config.yaml
arch: "convnext_v2"
model: "image classifier"
dataset: "stained colorectal tissue patches (NCT-CRC-HE-100K)"
train_examples: 22605
image_size: 40
crop_scale_min: 1
horizontal_flip: true
translate: 0.12
color_jitter: 0.1
targets: ["tissue"]
num_classes: 9
isotropic: false
norm: "layernorm_no_bias"
activation: "swiglu"
moe: "expert_choice"
num_experts: 16
moe_every: 1
expert_mlp_ratio: 1
experts_per_token: 1
shared_expert: false
patch_size: [2, 2]
depths: [2, 4, 2]
widths: [48, 96, 192]
kernel_size: 3
mixing: "cutmix"
label_smoothing: 0.2
loss: "cross_entropy"
head_dropout: 0.1
optimizer: "muon"
muon_scale: "match_rms_adamw"
lr: 0.0064
momentum: 0.85
nesterov: true
orthogonalizer: "polar_express"
adamw_lr_other_params: 0.002
grad_clip: 3.0
steps: 13200
batch_size: 256
epochs: 149.5
lr_schedule: "wsd"
decay_fraction: 0.4
final_lr_fraction: 0.05
warmup_steps: 660
weight_decay: 0.03
adamw_weight_decay_other_params: 0.05
Rows from block 4 of a small image classifier, named by matrix and row number. Rows with one number within an expert belong to one neuron, the router's apart. Each number is 500 + 40 x the weight over its row's rms, rounded and kept within 0 to 999. All counts start at 0. Numbers have three digits each. After the name is the row's rms in percent of the matrix's.
After each expert's rows are labels from the 100 images, of 14848, where the router gives the expert most weight on average: "top examples" is what is common among them. Only what is clearly more common there than usual is listed. The data: stained colorectal tissue patches (NCT-CRC-HE-100K).
# router: router (model.blocks.4.mlp.router.weight, 16x96, trained with AdamW), inputs 0-95
# gate: expert gate (model.blocks.4.mlp.gate, 16x96x96), inputs 0-95
# up: expert up (model.blocks.4.mlp.up, 16x96x96), inputs 0-95
# down: expert down (model.blocks.4.mlp.down, 16x96x96, transposed), outputs 0-95

# expert 4
router.4 100:516504513519472516502497491492475506421542500509503494484491542566452440431461511505464489571479471508479528481499454508521588480518446467477519521481476455466530506471590520566444429469434453445489443472486439571533504443546507468473554561518559487494574492548422572444477480539551474472
gate.0 098:492502514435474527560492498487503553441507517409513485468530519538454512467504437505520488502531502489486437418471476402557547546562432508428562505486557540574492537500502488512509421520481490543589509506453485560491527524511518520567500506553438497525454530441522524506470537444514497420
up.0 097:390504555518398478542489420552529482446494520600480537515493496508491478483475563435529485557496510465510513472560512541452444454457525515527475466535521468482555576521487438411498576479521569462501511502530549499417472518515555545476517494448486481506492487462540488504487496510488505555
down.0 100:505440556464486529502465510515454475512478516570481494456489554554546484523451495527435477450591489553429478485504481533467568535514507483446454446520503489489518529523494547456574471447491534542530486536474531461562473549475506505621479460598514494551495564518511484538474537581467484541
gate.45 095:514545491523499465523435510576504517460446394485560499440480535546499534511447455480479485513489516476474503528489496508525539429513510409542526464513459488457451516535558526500576478477519545507459520450510499514423508457475558512532537512420467592403601484468548519490507505506519507539
up.45 100:573486475447506539525454558484511540493552556506579496438487468541505530502533477571523464560423506549518527481396490467549475503515513505519475529485478422497446392522492495555465480569428486548468475442463457477540592558462503481511461523505437508485472527493523519525478512492479531535
down.45 097:483515462517542468517493481527511459506583480510504493504535438500558418483500468498485495551511509494489416458446478411492563584490499537483542568436535456522446527511445468430479498480474530506491497485520475604446473492496466566499562485502466512466562516520547491391517460450567523498
gate.46 087:491530546497503552499424478605475507476423558535437469445502492470508499563475533533558574510467498470451519537485484496524495463471474502487430427450520497475537505524499513527468575360458587505468452533539496540514510472533444513508520509486510485528474530506473506502598452531536496504
up.46 105:516491481472510498462502511442523437480463470476471462490451427517594490506381513549489493542522539463454524537488501539480517491508505478456528555491436476499524531456552471526507500441448570568498461450465486414492561507495496517538504510618507485525531534409567512503480524551527562520
down.46 110:478535381526463544502546484448482542467523516468488530477451511490483488514503523503564508451501504490452503512533532500495513471531533511536476554486416499526487473444443509448520451584400449542505460505501582472556476473511527379502434463456482449486510498449487499498521500391513464489
gate.47 102:503524458539509415516454503487508513504519580517513461498523475535556365460467530498456517488530468425515557489465558548528493539518482528480514463521583435458546510514442547535461493418487468508484522481575505528521484492477597395460507505555526523516471511487521479534504445480480523446
up.47 105:578476374474523533492506496517485530555509514539507436553482518469496503424527466482468475494490482574456546534542467483468500494482580409467572550539485533581493472551533508468559507516493561422521524538440491530466461502512562510513472552473464501503497467525530473477512416433471477515
down.47 101:497509528489547443466445512535549436500453484487499535500455559549492504435474504476510507454459553576462510504490509490552420524533481497516482530580471578502526572412492536511516517537532443523581466491450468510467499462519523526572481483493456573529481433517483606554493518523435467477
gate.48 104:480517499528532571541501471479508597468486412505461512482511487476547470530570441526459496452551518535553531501492512399423464548525516544550508436522536402467528458547484488497434485503406432491476490512539490524537542509470530470483506506456516498537515450532457467564531503566523530530
up.48 090:473462482487406400465468522521492471532510608441525500502548500531459552488426500474544454539444458479487460518540499553539496423504464475443483478489445560547500521497527544499533466528612530535544488501487579530508441486479473494542557507535486469597521545492513500481477492503485503461
down.48 099:478511449481430526506468508567487494466475419527481525491493481497445508572520462450505565470465537497484533539547499487531451541509537503550467563538566540432466478533449487529581465531511450513483471412494507518501519596548479426521490522572536451439503506485557502477465453558482505580
top examples: tissue: debris; tissue: cancer-associated stroma

# expert 1
router.1 094:488564508532479460555526433429500499441500450521544536535485586556477439536564529535472443547522481469553461510515502529490504545444471466491546547457496512456429517484502431481462510578508542480517525552488453618473529461535523507505540514460568455487519533570478540507474506488463435506
gate.0 110:510411473519520478490528468454465509529477540436428478494499575510512487493522541473500539524595467604453571505510535457475499470508563549485502496531518454507463475544521497560425482533516478466535583481520433507519499535507494455570500530479526429449500418486464551464551557521462482450
up.0 114:526467535459476470514550533452442557554524498542435490441503552461530432524546497470577510425564505514462555458510482524558501542524507499524520535476526450477448472517556508481506498535537509547525468456554446488491484495611553425488531484463470415429439489477547494483518533499553449474
down.0 104:541508477497519461478519519429601555468491475478469486468528544526558456499483482500520532474462504436560486515552549486498450496469487489510525497552489492515511520475501518463453474455446502499569516571568483492515495487547571528499466567606546417511546571418524449538425431465499482472
gate.1 114:500508506504522450452571510606484513525450561526564551554426558500430585529513505522467562548498443490512462499521500510521552529544452480493514439493470505548454508512533453547464473484435492453472437463520464539443506489518557494497500462505552483461419527506554408534466489495530455496
up.1 104:515522529550489504438527504500467471484497462556475505571509438481505507559603478538512532574458496490564464499535514515533437534435500482484521434511421538572484476488532515442525508532567423592469430451569488535469431460495447548481502469524567520470451518474498463471505502520485476513
down.1 103:524464475501476451515492515444580491514457605476536484520427485561515574409522476529532456488497516586432448479487524468477419485485504453512561520529487510397515484572518433488500549495484490507500417454484552482421498517518459510484524479541524513509502480488430536518503453544481528475
gate.2 034:497463502491556510439483486503519552437437452505529504438519512564438504518452514606450583533485499511535430500446567494500573482520502498513512509477544457500556461475459570478519460471481521530494487515577486492534494461503444493450494589522453470413490501511504487573490435508516576459
up.2 033:507589501547498502496555465458558462569496454499539435464463477479542467484449497567476530529452450495436529578571419567584471494476527466482548526519476544509505483465544476459580519452495578477480516493491461511524494440501489456467515585450462451519423535481525512527525499502493517486
down.2 037:415524512512487495515583478466429575471552477483538519456569469438450533478527428488497457545519526492549542477518527480529511462427478502498471530473560464587535470515603508519543501540567461552497461460583551542488527509459524499495515469509481506490516518416497457528473511459577497482
gate.3 105:527562478439500500477482495464405501494491464458492546570506493484489491469507581464504480499582522587511475528462460516502513486472459581497464526477500501505551511540406527484446512572500457617563435503523515566477480500476557519490436492473481530509469523458518463495541559499427516440
up.3 111:487465559551478465560458479465509508548504537510512459421526506572494474432523495521502475515487420455570516472549551472466520499567506433564520501549475507506462489532619492532517491491438490430433567449451463459555549477527430514478513558508484471531525484533473500480505430475543497538
down.3 102:497515487468558487484527542544542536557569443521497480508530554463464523428488536519520421511507420442570495535526555505517507484488510498515503482522540451450509480493525578470499538556512557509508465469523460516443469489479426466538454489572471534463478457492528386584440432496524560509
gate.4 098:481506434505517499436508441463549484502524603539547533494503593508466543583604518494585502469442488537487488462479486443512504507461502447444525436517486531534479547454492505505488467546542476496546446471521498518428527467495516532474529554557433497441532511452485484530512462493408525522
up.4 108:470518440551529474473554448476598492478493500475511518487480600477535549480540466437582518471502567538446500493487492466479508495496511384502514516505522516465520520501535481473457458514530525523476454551546562542407498493476572441470464539533512528441549465534472513542481508491390490488
down.4 099:452536505559506500508521543441529544475534484507436572508492486458443450464431564448473520545537537534501475537440549498516437457459397485462485528452484532527456472489535478483528546485523465494507530498481487498509416519404469490521488573569509474456529561457511503474488505491524620473
top examples: tissue: debris; tissue: tumour epithelium

# expert 6
router.6 112:516521433523564523461453481473456512533478516519460428420469435551505442471434486548513442551446513516555460523446470461462501480580483501543530525471525511474547533489578521573468528484443461550483453497475439476491548470530500438469463529547496535482567524525562475514467527521534545430
gate.0 108:514494492474537564445484519471404491493530498480476536422572499493538521478598461472439532549486473477597462502446464467494497508556551447520518572552530475517477483485506424504537465508520430497535483541508430486522493517472507500453500486595522576489541542498491435559540511483485458447
up.0 118:488508449535537604482509503468485416439505544492514513484612459482480546481520459481535553557506491448572425457488509499475516485505533523410505553542524488503523436525494487511480453518481487523559507531511430508541517561487469481425465462519596541454542534561511462445472458490505468482
down.0 105:414582533516549550481469496538472547490502522501473480543505442516433468571570504465534477474511534504510479488476524497569490432567475471557456480568551524502554498457457401521501493510500532459523505535501549525498521499547514585475556467486555560491446493509492433609486496492445509509
gate.1 063:576503493457471538548473549491496536531475546541465473458452483437490542513453553481481481605473488462525474533468523518523542518497585542504447491522436486552520582512529471453540405514506540495482522511539535403537469459506431492474450488510465556510473467572465437524518485527475432478
up.1 061:556493431449537469483479503507503466537553532503496531528466475497483453533568441472439483428519506562536496595477484553516527518460428511513489487509545476485512496521513529361551505441473531487522480523487607489524583515481537492492499581473484497504540501505440469454512497482511544406
down.1 067:511512466482462562561508447541460543490434474591525439492495488476482542515540538480463480504436520503489488532427489464475476437468496486480572494496483494497547550495478511518615545503445413495538480450484467454481490517578546435509431550492532525508512522472582405538512499525548483508
gate.2 096:530638582513450447495541561536432543513464516506420465410557525511507514537472458521409479509507462497554489510578502512529496540510519542544472533515508467490497451470473583481541467463518479419524481540546454446538473495540501467460505504496468526478490484530509520541440487520511501439
up.2 086:540439560478486492444531494474458469536500501540483499460536531570488482512501519506511452461474537455580449435572435508519524558519516531622471506507543494493442478549478515490561499534526531441483477429505517501451516529444537448429423483541512476506488466546439478556557485524507581480
down.2 098:517517481458610509532447528522494485478468487512473507531566488501469493541483451473467495573562512490484553498596453508513537455558399377540535481466404457498466509487544512426503537423426493493543464549477446489480493502544484475451515551488467504500505482474527519536480501509503465520
gate.3 109:525518408499481481552522530538525523556586475531492527465570455576497483505533529524523508530437481482401486477588466488557534502515495466472525472512578519440466485519487460489494451520496525533511408494471413609520516525470484481474433451521472524488527475537486484445494507542428513522
up.3 106:507484547515509528441537510495472473434423552465463542529529526497451505482510468483495506480571527559599470508465532500392499488498511529500440453448470487588602479485480480530478494498458491460535545460520553444514477438500545473536513496487566511466448526473476486565554533483597526477
down.3 105:474517580479528523484574530513491468440562535544463445548545538537491526525501451481499503481448480534554499447471455582461507574545560498556522522454464514496462506501557484503487590519529529457497487417456518509511498509510522476488470488517462451508458484580476501470638516494571542517
gate.4 097:503497464456541547446441511525482548582474594479471499519544547510522569527451477495540512427508519521405511518477486525521498445546520515531483415467474490491535480506447545449478499518428444503546497448539578490486521553474456521449452523508465525566439486481519458540519526480495607488
up.4 090:492516501460521521465483522526468541575482494439551439502514397527502553537462471447530488451508555479437516501459517517517587436539550481512507431431486535545518501417475518467569493533503463543501473466551540503547449546544539473473463518554512443515456523423531438542531533438509512497
down.4 097:468469532486497518557493541508517472491516438506519475499442430471472537465486479556503516485490467453542513460449482543453492494559402459514458453445522470481480578399467537580490565532450549526520498531466514451503482545481465508584533437564530523558562443539517565492496500513474450535
top examples: tissue: normal colon mucosa

# expert 10
router.10 112:463446506540499516569490504406460426462458483428509511473558473486471422473507510492494541529442531522575476523492493471492543525495455430509448572507534436490521451474528481504473537556505498573595430490516473516537574518517478461469467486503466447495505501491446574530538573550469493532
gate.0 106:486545469548518594486528546493471490424523547529528443519514554448522527464510516490412456578469421497492493499466451513496499536414469468551495447501494478511437514490513509479480501455464482592556456569534523511542457516578518571448473461559529529531538470469541509513439477498450494467
up.0 111:481471532426414416505501442524509476548530536496491545467468447518481483529470482494467541442522528549521507466564553473493547462500515552447461526491527543536549519484511501584477488524533533446462502437484497510490510481444548457585512550432479471477436546489420481530590507470585499524
down.0 123:465480549465489520556451537510378515499520577501549452537509484520511485508510517490530549549491412473518497497424505502508533491491563542566551553512541473521512516499535489457488434492555544457535475431504464503464550556504493438466483515576488503427477550519519488494575497490593574475
gate.1 091:518527570499484463497509521489515429591459477437494494586333486495505494509521476498472506498559499488428399553485506543497517497447482459496478511450508480559483501556453463486502472509519457519550519523543500530551497510545493506506512534568550458519508515430508491499498582482507417497
up.1 090:488491486530513479470502522531488398506508470456542503549381460468502522496505504509497476522505510531487404536503508469524525470428461456517510473509438465591594470584485467460542470506505499524511532456542521535452510493562505441516435519569543550547565543423522461546538512484467480497
down.1 091:473542541423514491622502475531477492473469492466510496467479465470497539457486548449571476597434442498538498566509456438529455510478519535504473514460430546459571482503476443487484469507531399489473485521565514569468517475449520505506507468466528555546514497469541419504461512505513493557
gate.2 106:524484513607517513484472589510486456537550494497508512496529534566453553473449543487467517501543462563493490510554492471536520547459454463513504524417479526433517501502450413436455498490521565506491461478458484508525557496483522413546445478501532476479475586541469487498475433467477439583
up.2 105:517523526648510500503457520525499453553500513499464460477553556559464504507433519468466457416526469484533531490526494454538515484463514532553457511505510499411501512456476452467484531463477531499467500458453511490578584541572497443493478424532496541520527583501464507543415494500477469507
down.2 101:418465501522517515481438433563553497526515499474508440489502417430452557495459527522524482492495434485395524511484458486509533456548494542546483541478462475518532537479488514513498433480533440501444471530497501471430469592578516504500554481491554485536521534465526534500478590485448428462
gate.3 113:464517503445563454499502468510502535493480472557518486500499422464588377399489497524428480562543474535447461469533462521514503531512467538568493498544496551590512526535460493431486542518432473537500465577508473550461505501484493526558467516580485497490492496476453482525502536457548478505
up.3 121:516451450447521460529492495517509541540456528572435537524411416422538526434532454571520491450545511483502439464526461543492436507503539512498468517506507493537521526484464508511477540526396460491518462596561460506473505541494489553551465521493498523456588511495444499494505571490534536471
down.3 093:471475544533548522578375454468488462516456562479500491519550493559474502470526528512510457517518513606440538522477470560538590492533560499508446512578476454537547471520450422550463513494434491518497456520463428535491554462486492493498524521476506515548446479472493464500545524486473457527
gate.4 102:489497526508505495517532447526488549490492544441540504514568496561505555501497557495476569513456475491509534511452566554434474466527444512464380499579483467485518475481527489555475488527509424518500470478488541453510405479546530477486492383527533519507460524510571465501530495553519556417
up.4 102:457510538520506469491464499521490509464588434516509506439462501500566431424527485567497439522484478444488455416475496525539495457447540534482534510516538616425454552489490500462480461572482489424502464516521481533544521476521455476535533469465532531599483471496532537478509513532509516577
down.4 093:494438512440468440448529518576505473501471496451505436583503492467520569486622563542493492528507420544477460503461521495498548542492489480456523521496502518513533460491446533422568552524499485564508440458529492539492493535500518459496460491426502520446488470461508513457470506419436549552
top examples: tissue: tumour epithelium

# expert 5
router.5 124:485467514477490484531474532483484452490462452447450538510482489402539521570523479454566516481519564487560516497534538511454491522486584552545453486558559532530456460527445545413527500569551524558536536513499504434469451521429495478515456448487448495491463467437498527466528523475411514537
gate.0 113:497505490552499528519438551446522447472578559474482487461520475473566476429436477511462534533547546545442482504484521440493506455529530496459500450526490450539465470470545568453545539362533470516527482487540445461493516528470567535505447602494472499514489549489459545550510535519504501487
up.0 110:473436578491516564419470562501471443513523433458409494438556482470487487434475455510461550467463505507516532473530531473505500455587580527470451547474484480491475513468571571504516490471494467438526479491499567488512490552485477571510454560562468479506527528492461528521482557549557510498
down.0 119:411490447537548564504463513569513490565486458540551517505467454502506536409548456550490490484483513483489477536558546562557543533489480497474467463529487426495479449488464575527495461504545421504579520464501458506493542492510567521541494545514497465447503545542524454453532453404459511466
gate.1 109:495495539521581512484615551478459511483541488537477484503505535533438506575561594539407486477491479452512453527517484405532527507463533493482461458519455492557550552507461495463503507497468432501522488533531516525459502461464505497550514486484419494582387491513497529481491436487503481510
up.1 103:553556443484446496550390475503528509457436496506510488544472477444548498463436426468583478478533543542457548506452514613461488530535477527484560521490525521496470445483521504543486483471506558479439481522486496483505506554519502489510441521500526523431616474492473458515509559520543543469
down.1 109:483413514435474570479456489483448466513431440463439514499512570449509473455505496434513498463527616507543546398522527470440522517484521536521519490466515463569547461439498496513501493501555576495511545516544543525522435565548498524544425492468485513515477512454535500550491522523518471509
gate.2 100:496506444460491544546503578508485445538476493525534496515507503489443479482519508496436536433499464505530535487557575570485457462409508436625521534483456467515500374489522517483547523547508442473478530481467496530520500529469528477454455536502521494483469497534488570599490484534555476477
up.2 104:487496428396561452555509502514533422474531610530535440509510489506547460455458478505503518443543497478505520493502582579456520519421484547529479492511486492521536423448439548534569513531513454486478546520500501502522491465484540546515480579434552513530462496504451507503497444480505446514
down.2 103:471519596479475528458470541556561502458463487495495478441486455437485552435502517423491502483426494477459534502499520495519586517475508525537513477543483505521476453558421565513422455441465562532543450517493492527542507487549539536506444450472511511521449415567496485498465515508591518469
gate.3 110:551486411513483491501505576458469496547453535537538494544471391538491462448504509470452544512486482524474463519495475518501479491485594499535481470565566551587477457442492533442461536535486458578558520526457414506507409546501462513490491491483485498510520501507523583560497464491537481478
up.3 110:554460491502500441500452488532474469561525430536479455454484432503547477539540508529458483489545509472520551468495554484528512467544457569526427453525470473471535514484508512501479580493447509456509444528516472515580525511505496573511536442500476537547391561482548431415559473531550474477
down.3 116:501547495483496530445475531496430517478478486511547490469488504489512501514486464574487488436488539512496442510458433485503454454460451579506478463538500546444475555591479577547475503600500482538550557536466502469528516562520513490477528458525446485391476578517538471503461471545509565431
gate.4 106:463449487474486510477657503505450446479470504552480518474512469482534522446487467505531535468507522532466537476465466457499510515443501444463515529539493503648473503496512488548557512498518512539504435497526464403479526541473519454529455513554562457529520470492462503523547539559430545488
up.4 101:526566533465490504503419463504548546536518421480543505511515574547560520502535534437490451498541498501541506563479533522459531477551488540478509502508514448355496573487481498476473482478493531492495556513497506565476504428534488527469520538445490482426420435508509492468452467490540439565
down.4 097:543471468489563551441444485570504593479495402461536512472519504485472493548497484471465483428443463503484487466519483582518468505533452546513475538514539510472487529515445523480487526558553474502515542462440486523580496436585532552509547531490472443473478416508535493577514522506454506564
top examples: tissue: mucus

# expert 2
router.2 092:525542488476440459478451470546502553498533503515556539534497510523468538552586504493478448527498443541500471424526491530529451503499463472488552485444458537453479564535516439488501441589515549470431504538442424523509458458507520582461565506441503507454463496483568455541465430456473499512
gate.0 092:556535497561424472553555488440518441453489455502455529510521528430410491440549520490457512458536560554531506474504509436523487550562477562450490446484484503474505488485438514479455425486511531507524555472489516541489528541512540514445511477490542503456521393565495493544550556525556532470
up.0 091:510463534459506412524458437542462532536520462537566485482543500491477501480454527528472493580456505488511499538530430476494476457451483516491534506468545471545565510526504525473492572508508527470530452478576551485508509494448518483566483562486428438524552581465533551405409474524462452540
down.0 096:490463524531508517443506508524515553464494506500517514492517569513474466521449483501459463491475455569453509508497488507365510485529478452499457579501469472439514448506500450518403514480499426593433494476561516467553499446541467520536441447499478504521424557471489526486566459486420534480
gate.1 100:506546478458516457506474549500503520478515527529511451547502463463527443491541413519507465504539531465506475496542491438441542490556458482508482525517585399482475542509547472506468523505436477390529559556501507562533507458525580456468470453526570558450466459476536545544505437502468488556
up.1 094:540496544423505465464447461458518499423529527531548415518526435467463479491529467502547484496516522529551474513531511452512556528509482553486468546508556428471545508488524451569502501523503453411522547516492542559490495475520606454493572457509557488440472468443512525500456436446552503534
down.1 095:498493506530584561554481586449482566457491506530470471522521453510481566525544484493462544542503458509476532533560443515466525532526471460440532539574485465570432514434491517496528495511433508488482525526456500520448465549554535494470438473517495484458443514586474494487549453483400456548
gate.2 109:475527523464574476521504521508455505472578469500459522480435481464538507521529436510481431500482509521434470518453511544472401501417493501516521571464478524501555538525443600500533476487567514548567472515472526440480495492450583483525478477552412518478541508469524533590509479459473482485
up.2 108:480500454497475503468582556555519508547516535465416529448522466486488562463492562520545525463504562509444479463496514456539510428486503505518483562463436504432547511552475416367521538457524498529481509511497508526510446482434469463482552457590505529507483521515487462513479530583482524521
down.2 108:508520531452548456505518517502469491458549448478505500508484505450482491632462487539426533517534456520516540505542512570487538491441483556555527445508574409496490543449489534489421504452489442582546494414521494465474489493491485444485475455550550485535478498505471518481472513576565543495
gate.3 107:478505583484447521452490452501469562478443425512535514517497558460446434442530493480482526532581503524549475538633483488496543486498544495538487580458484486489424483514475427474488537478531538420506503558411476529511488503529500487494468505478520491520485546542450583545475533531493484515
up.3 111:456475546502531524382496494579468550490463534485468449527496422503522586528505490533553435498522533418525449510481520498552452491502483485491536453473468497506514512524525588553435495498468499552484469532556495532446466504471515510519488485449558520568548475445464409526492427516554521536
down.3 109:484517484514485425549463488536486512471556547530528521487513424501544468460442487530488432403547480552458451485485446475530451520496455517465485441545531555490527536571551538458509440442490417458413514471508465510551530515489494581513509490548508501530476499421517556552492490432508461467
gate.4 101:480497537529436449415486472541418536595568496563536497510493477527468478513507471502482465547494510426431480470546480511484505535531424528556538457513493408423499520532480503537464496457495476551522524580533461510490513519508470557488529440448511453463550505510574594541486523478503505518
up.4 100:473452561488456594542518479507521404592514504520519599581529536551506486478468543470452526436439463484558491519483483518486507478514484502492459495465529521519479456461495598503500492481509545537445515452462394507560470565468463528432529498538475527500505491494513471500520507513431446512
down.4 099:449550470459438533484479504491508454470451506537511483504571531503500495506525563492594490437466496537556412512404567494454540541457505499502446459501495489474478488466523484481476508499535516450472491504469583549543495531429466502516486454496539489473551570500473442469412506530560530394
top examples: tissue: debris

# expert 8
router.8 082:556451529493574512444450486502584421519494473479463534464501468525531542446533444521576455522482561578533541478448521466492468476535468496521425511482473524488542504558511503522448534484536502516568540472537489450476490558445481479481562444488499563449482506482543477568443524535436567539
gate.0 105:481513581470445552459450492475446569439515434457515535508552470443490516514478431518545516568480488524484522509546489465541570518512435532485552516525450497502503509483550534518503560457526477528555502474555534549527486474465473463514417460449429558542449580512487416542506450519475484543
up.0 104:531450562421420506503582491490527467479536475512523490515510481454461499596457451538507570509542473508494500476543559544562525528541441559477550475522465465490538486476546520497489553496472419516473496518449524572507485471432506528436499433572452488484452508537522401525533452489510520484
down.0 097:493526508470502497438487505496449475526515498506529543481509474521508522592516542514496556445481478500498506498427504468445477563510407511489479399495467516450495544456550495469483492569526550467526521459588409463463516489485473517470451537532604499532473439499424417451468482497473439535
gate.1 090:410518566470476522485485559476489482498544512479547463451426490509511493470492561508449489440502495490538502533529533488495494406508471548559551427495453504559479410554536470473573571456456546565523518521541488542484529603466469490484517451514545462502541499465497468490509498420548513470
up.1 091:408511554479506464500497595479506517533538510465576472461500543525550477453499421481507491517496503498520534557465518496423497457459519460574485469490494542477529516534513517516530548501465518520495537506526548484507441469501507532480348483499548448450518509507460543415524502547498601447
down.1 083:438477567489503574528544461477538433548540526385466453459484553509446522468538482496510455508448457463495474539471483446441503504541479504550476442499490551456470462438525470477469546484472572505535533463477468570468486492448449489561431554518517500448538525444470442504557479530462475514
gate.2 088:595401474475485482479564449552494473472509462487515430558529503489539518449516448486520547452481490537530428497571501512469476485541525535568507472462496433505519540505490503497460531516520486523486494487566538506484491521540438487448536507476507479489484605535385490522512496431600479549
up.2 088:498555501489538547433541490474484547493532479509532569429444502571473486477506470502551421528549506523487499477397538479530489601477477475401507505546493527501484518443488460507560453474526486464484451481426462534486562513463581492486456539500499502521534467466575561446500512528444497537
down.2 087:504457505513594471524529518500441562537510490562553565430483526574538535503494538494447499464467452488523443516580462507531497522547462516476517502526475464394537483428499505495460424461511463464482553427456494475442494489491572548479508482465534476466500488476439450517506584525528450467
gate.3 124:530511448495506512530605571478477531552427466484532414494463510481525446530452505484484478500525559471455513467517528458508492531540487467541440542520468517471522480530510428495484563348479570513555428519524498461531439445507478481488510505570490505501507551461500481526567547516501494546
up.3 123:442410477433524557587543492486502511516478510523472521499491518531493465453551606558435505517530529434426507491488463499488468472478484477525443510488531484516545415494494427566462480418474452515536500411534535527500571529479442537495511512582501474535516510478519528540544541503503544491
down.3 109:510450493551544523411464549446569430488508479472524466517513470478520480452505487425556483522536514456555460497488527389522496475457521451506524492463516456504507395529527498452420466492549444484449517463471477464494531466506527518586502464506473510587545481558471503456523467492478559554
gate.4 115:401529478495504506460467441521500531524498486496543435508499505545537536464422471533422493514524431479555503568531494517495561450550457492466502568470518487564491456504463511518466503503555492453525554593454510446468504548456466481495532486511478511503480584464523537461447494542441621505
up.4 120:617463511510485503497521536458538491480490531508509546507518514469504450517547506471591465472491519541453506415458542443489440552442561514498472417543485459457472571496518477477533506471437518499506456436527503600543511439555516509487504512514534508495553403489498487532545487456565443483
down.4 111:454523556583483498528489486434554497528524532516505548530467540508603455521510566520532456511548478489524550517498552454521445520547426499525463465471466463421484468442492449523445531543552393512455467525503496518466490511490539536498496461568511511583498450517485526470453473486482452416
top examples: tissue: lymphocytes

# expert 11
router.11 095:488521476529466540441553513566477538546554554520530481422501567504507553427442498493474506506558458527449505473489477478532540419563540487519525547481472482443490523489545516525486519456502473427420478494434531478480494515540502518505555556566545465527512580467543465551465426460579482482
gate.0 098:534487457557585521474481501513479573511501498507479437436518525432475452422478524416479455529469466568448409554436512467452550492552501516489510498480532511518580512550565517551490508491452501536531479509471537460497560504554458435443451556495486488512582517516475508545500526446501525477
up.0 103:530525494512526520462520507543512483557498537482453467432444445521491450458403480484536463540511499561558456499470520497439541542574515510532472455459609510509525491566509477551502516449565470502538504489501527498478538462434495427405531501535463503531437529511533499560564526470452502430
down.0 097:501485463554484513502538493481580504439492431452461518470408436557532546492504506423534607552453498469423499483555498547520493544457476490524531477548469511438467509486484533563505489489527491534486526456426527504487523475487579470469485527504565474515533475585486570471515420543486503520
gate.1 108:470457481532437512593518552534562468419455466535521507500548483535446492469494470533524446485515511580460436486519557482497512498481479467434443562485452463510577501432450544495483506423456532486563477557439523539505517549479465415525511539456537519534538474519479522491505535554538447480
up.1 104:515500489463507565459491468508549538567552565505522473507458531477522551495563472529485523539430494547495516471497515477464496449477536531534467520531518485515482521598551473437544497573545564507462479454476489426464475451489504544408447473535532472499475476492521496478474428421403568555
down.1 098:499447526533490553463578526557475527468524503528433502591519504544542505468489507457520512462454461494485451474494475503410447491545494489499523459507423563508476497443540473522497532445541513549515564480494482519432426513403477481487489487574569506549511489421550525505496518421476549554
gate.2 069:572472469490580538452536454504460496478455450421459494545471548516456483494519538479554565507480486552528484491537474514534586422452464532467489466515486470452493492569437499497498518524484547493505555513440462535470440493563470570505462562558435499501518556542432481550562441480494512490
up.2 063:447476554487518512453464494466422485525471479513548499508500428566542504517470593453492457481464515474494464562510560472574461473533519517511540500484472500565508544557482500478523509520522517503505462522540486510442464440539488424550440485483442470596450455559540532447476526432529489597
down.2 060:495496575504480471462446618506444424434452458430521495488564480495470521456501496556552484429465520499512493594529583506463482538491499597520531530520491535511504493478484453437537460475464501465506549545489590478437481556471521501458560513489471487541489426520507503475478507484524499514
gate.3 097:487463501464507546540547542461467505475543616517534433468516481528508412448542546509500474475477484413454514479444453500511419530575564515566540445521480496516463470529474498508555517397498465558500443517488492518470490523514526458540518558486467509540535480487488556476527489545578545473
up.3 101:527538454445477492483473508477454575512552494476521503457510488481489619460483516464454485536541540536482519445486478510486566488480440539513585464503489422505425532516516514445583517509529501564530509506533492508587484501471472412455450545483468435544481505492484474569465579537446510518
down.3 097:462558437468455492445531492498496543522542485490512545507470465467509508515453503555560543521495483452589484577474507433536474466594502503476512533518533497474472458476434540443521535495562491569519466468486501575523544448491532486549445466507448533562598475490560437507453456505467442481
gate.4 074:582432558426473487541398469453551432516446495503507541538480504497575502552494484519495506558566540513484468499533497500466526491486516548487477522517457439446505458495493467527462445513468478551456499505471531505565500424495544536439508527573571576536459495472509425493450526476524453538
up.4 076:557453542460433509466438503504567459513483474517473540513514494491560505494517505489437501493486553489456477498459537508492470516508520465486499533483449432454524578524454459489535552513499500578525518493516397495587493501500501555427453540471508489469393526570546459443524547497517449597
down.4 078:512512457458498463443471474517524460481564539547504506452432446418484514548494462488554477517499512505507555475514541492567452487512499556401486527490545498460534559536579471466513485503551435503443480525428500522524498512422427477557583512486450505539538513465437501524511545535498437567
top examples: tissue: cancer-associated stroma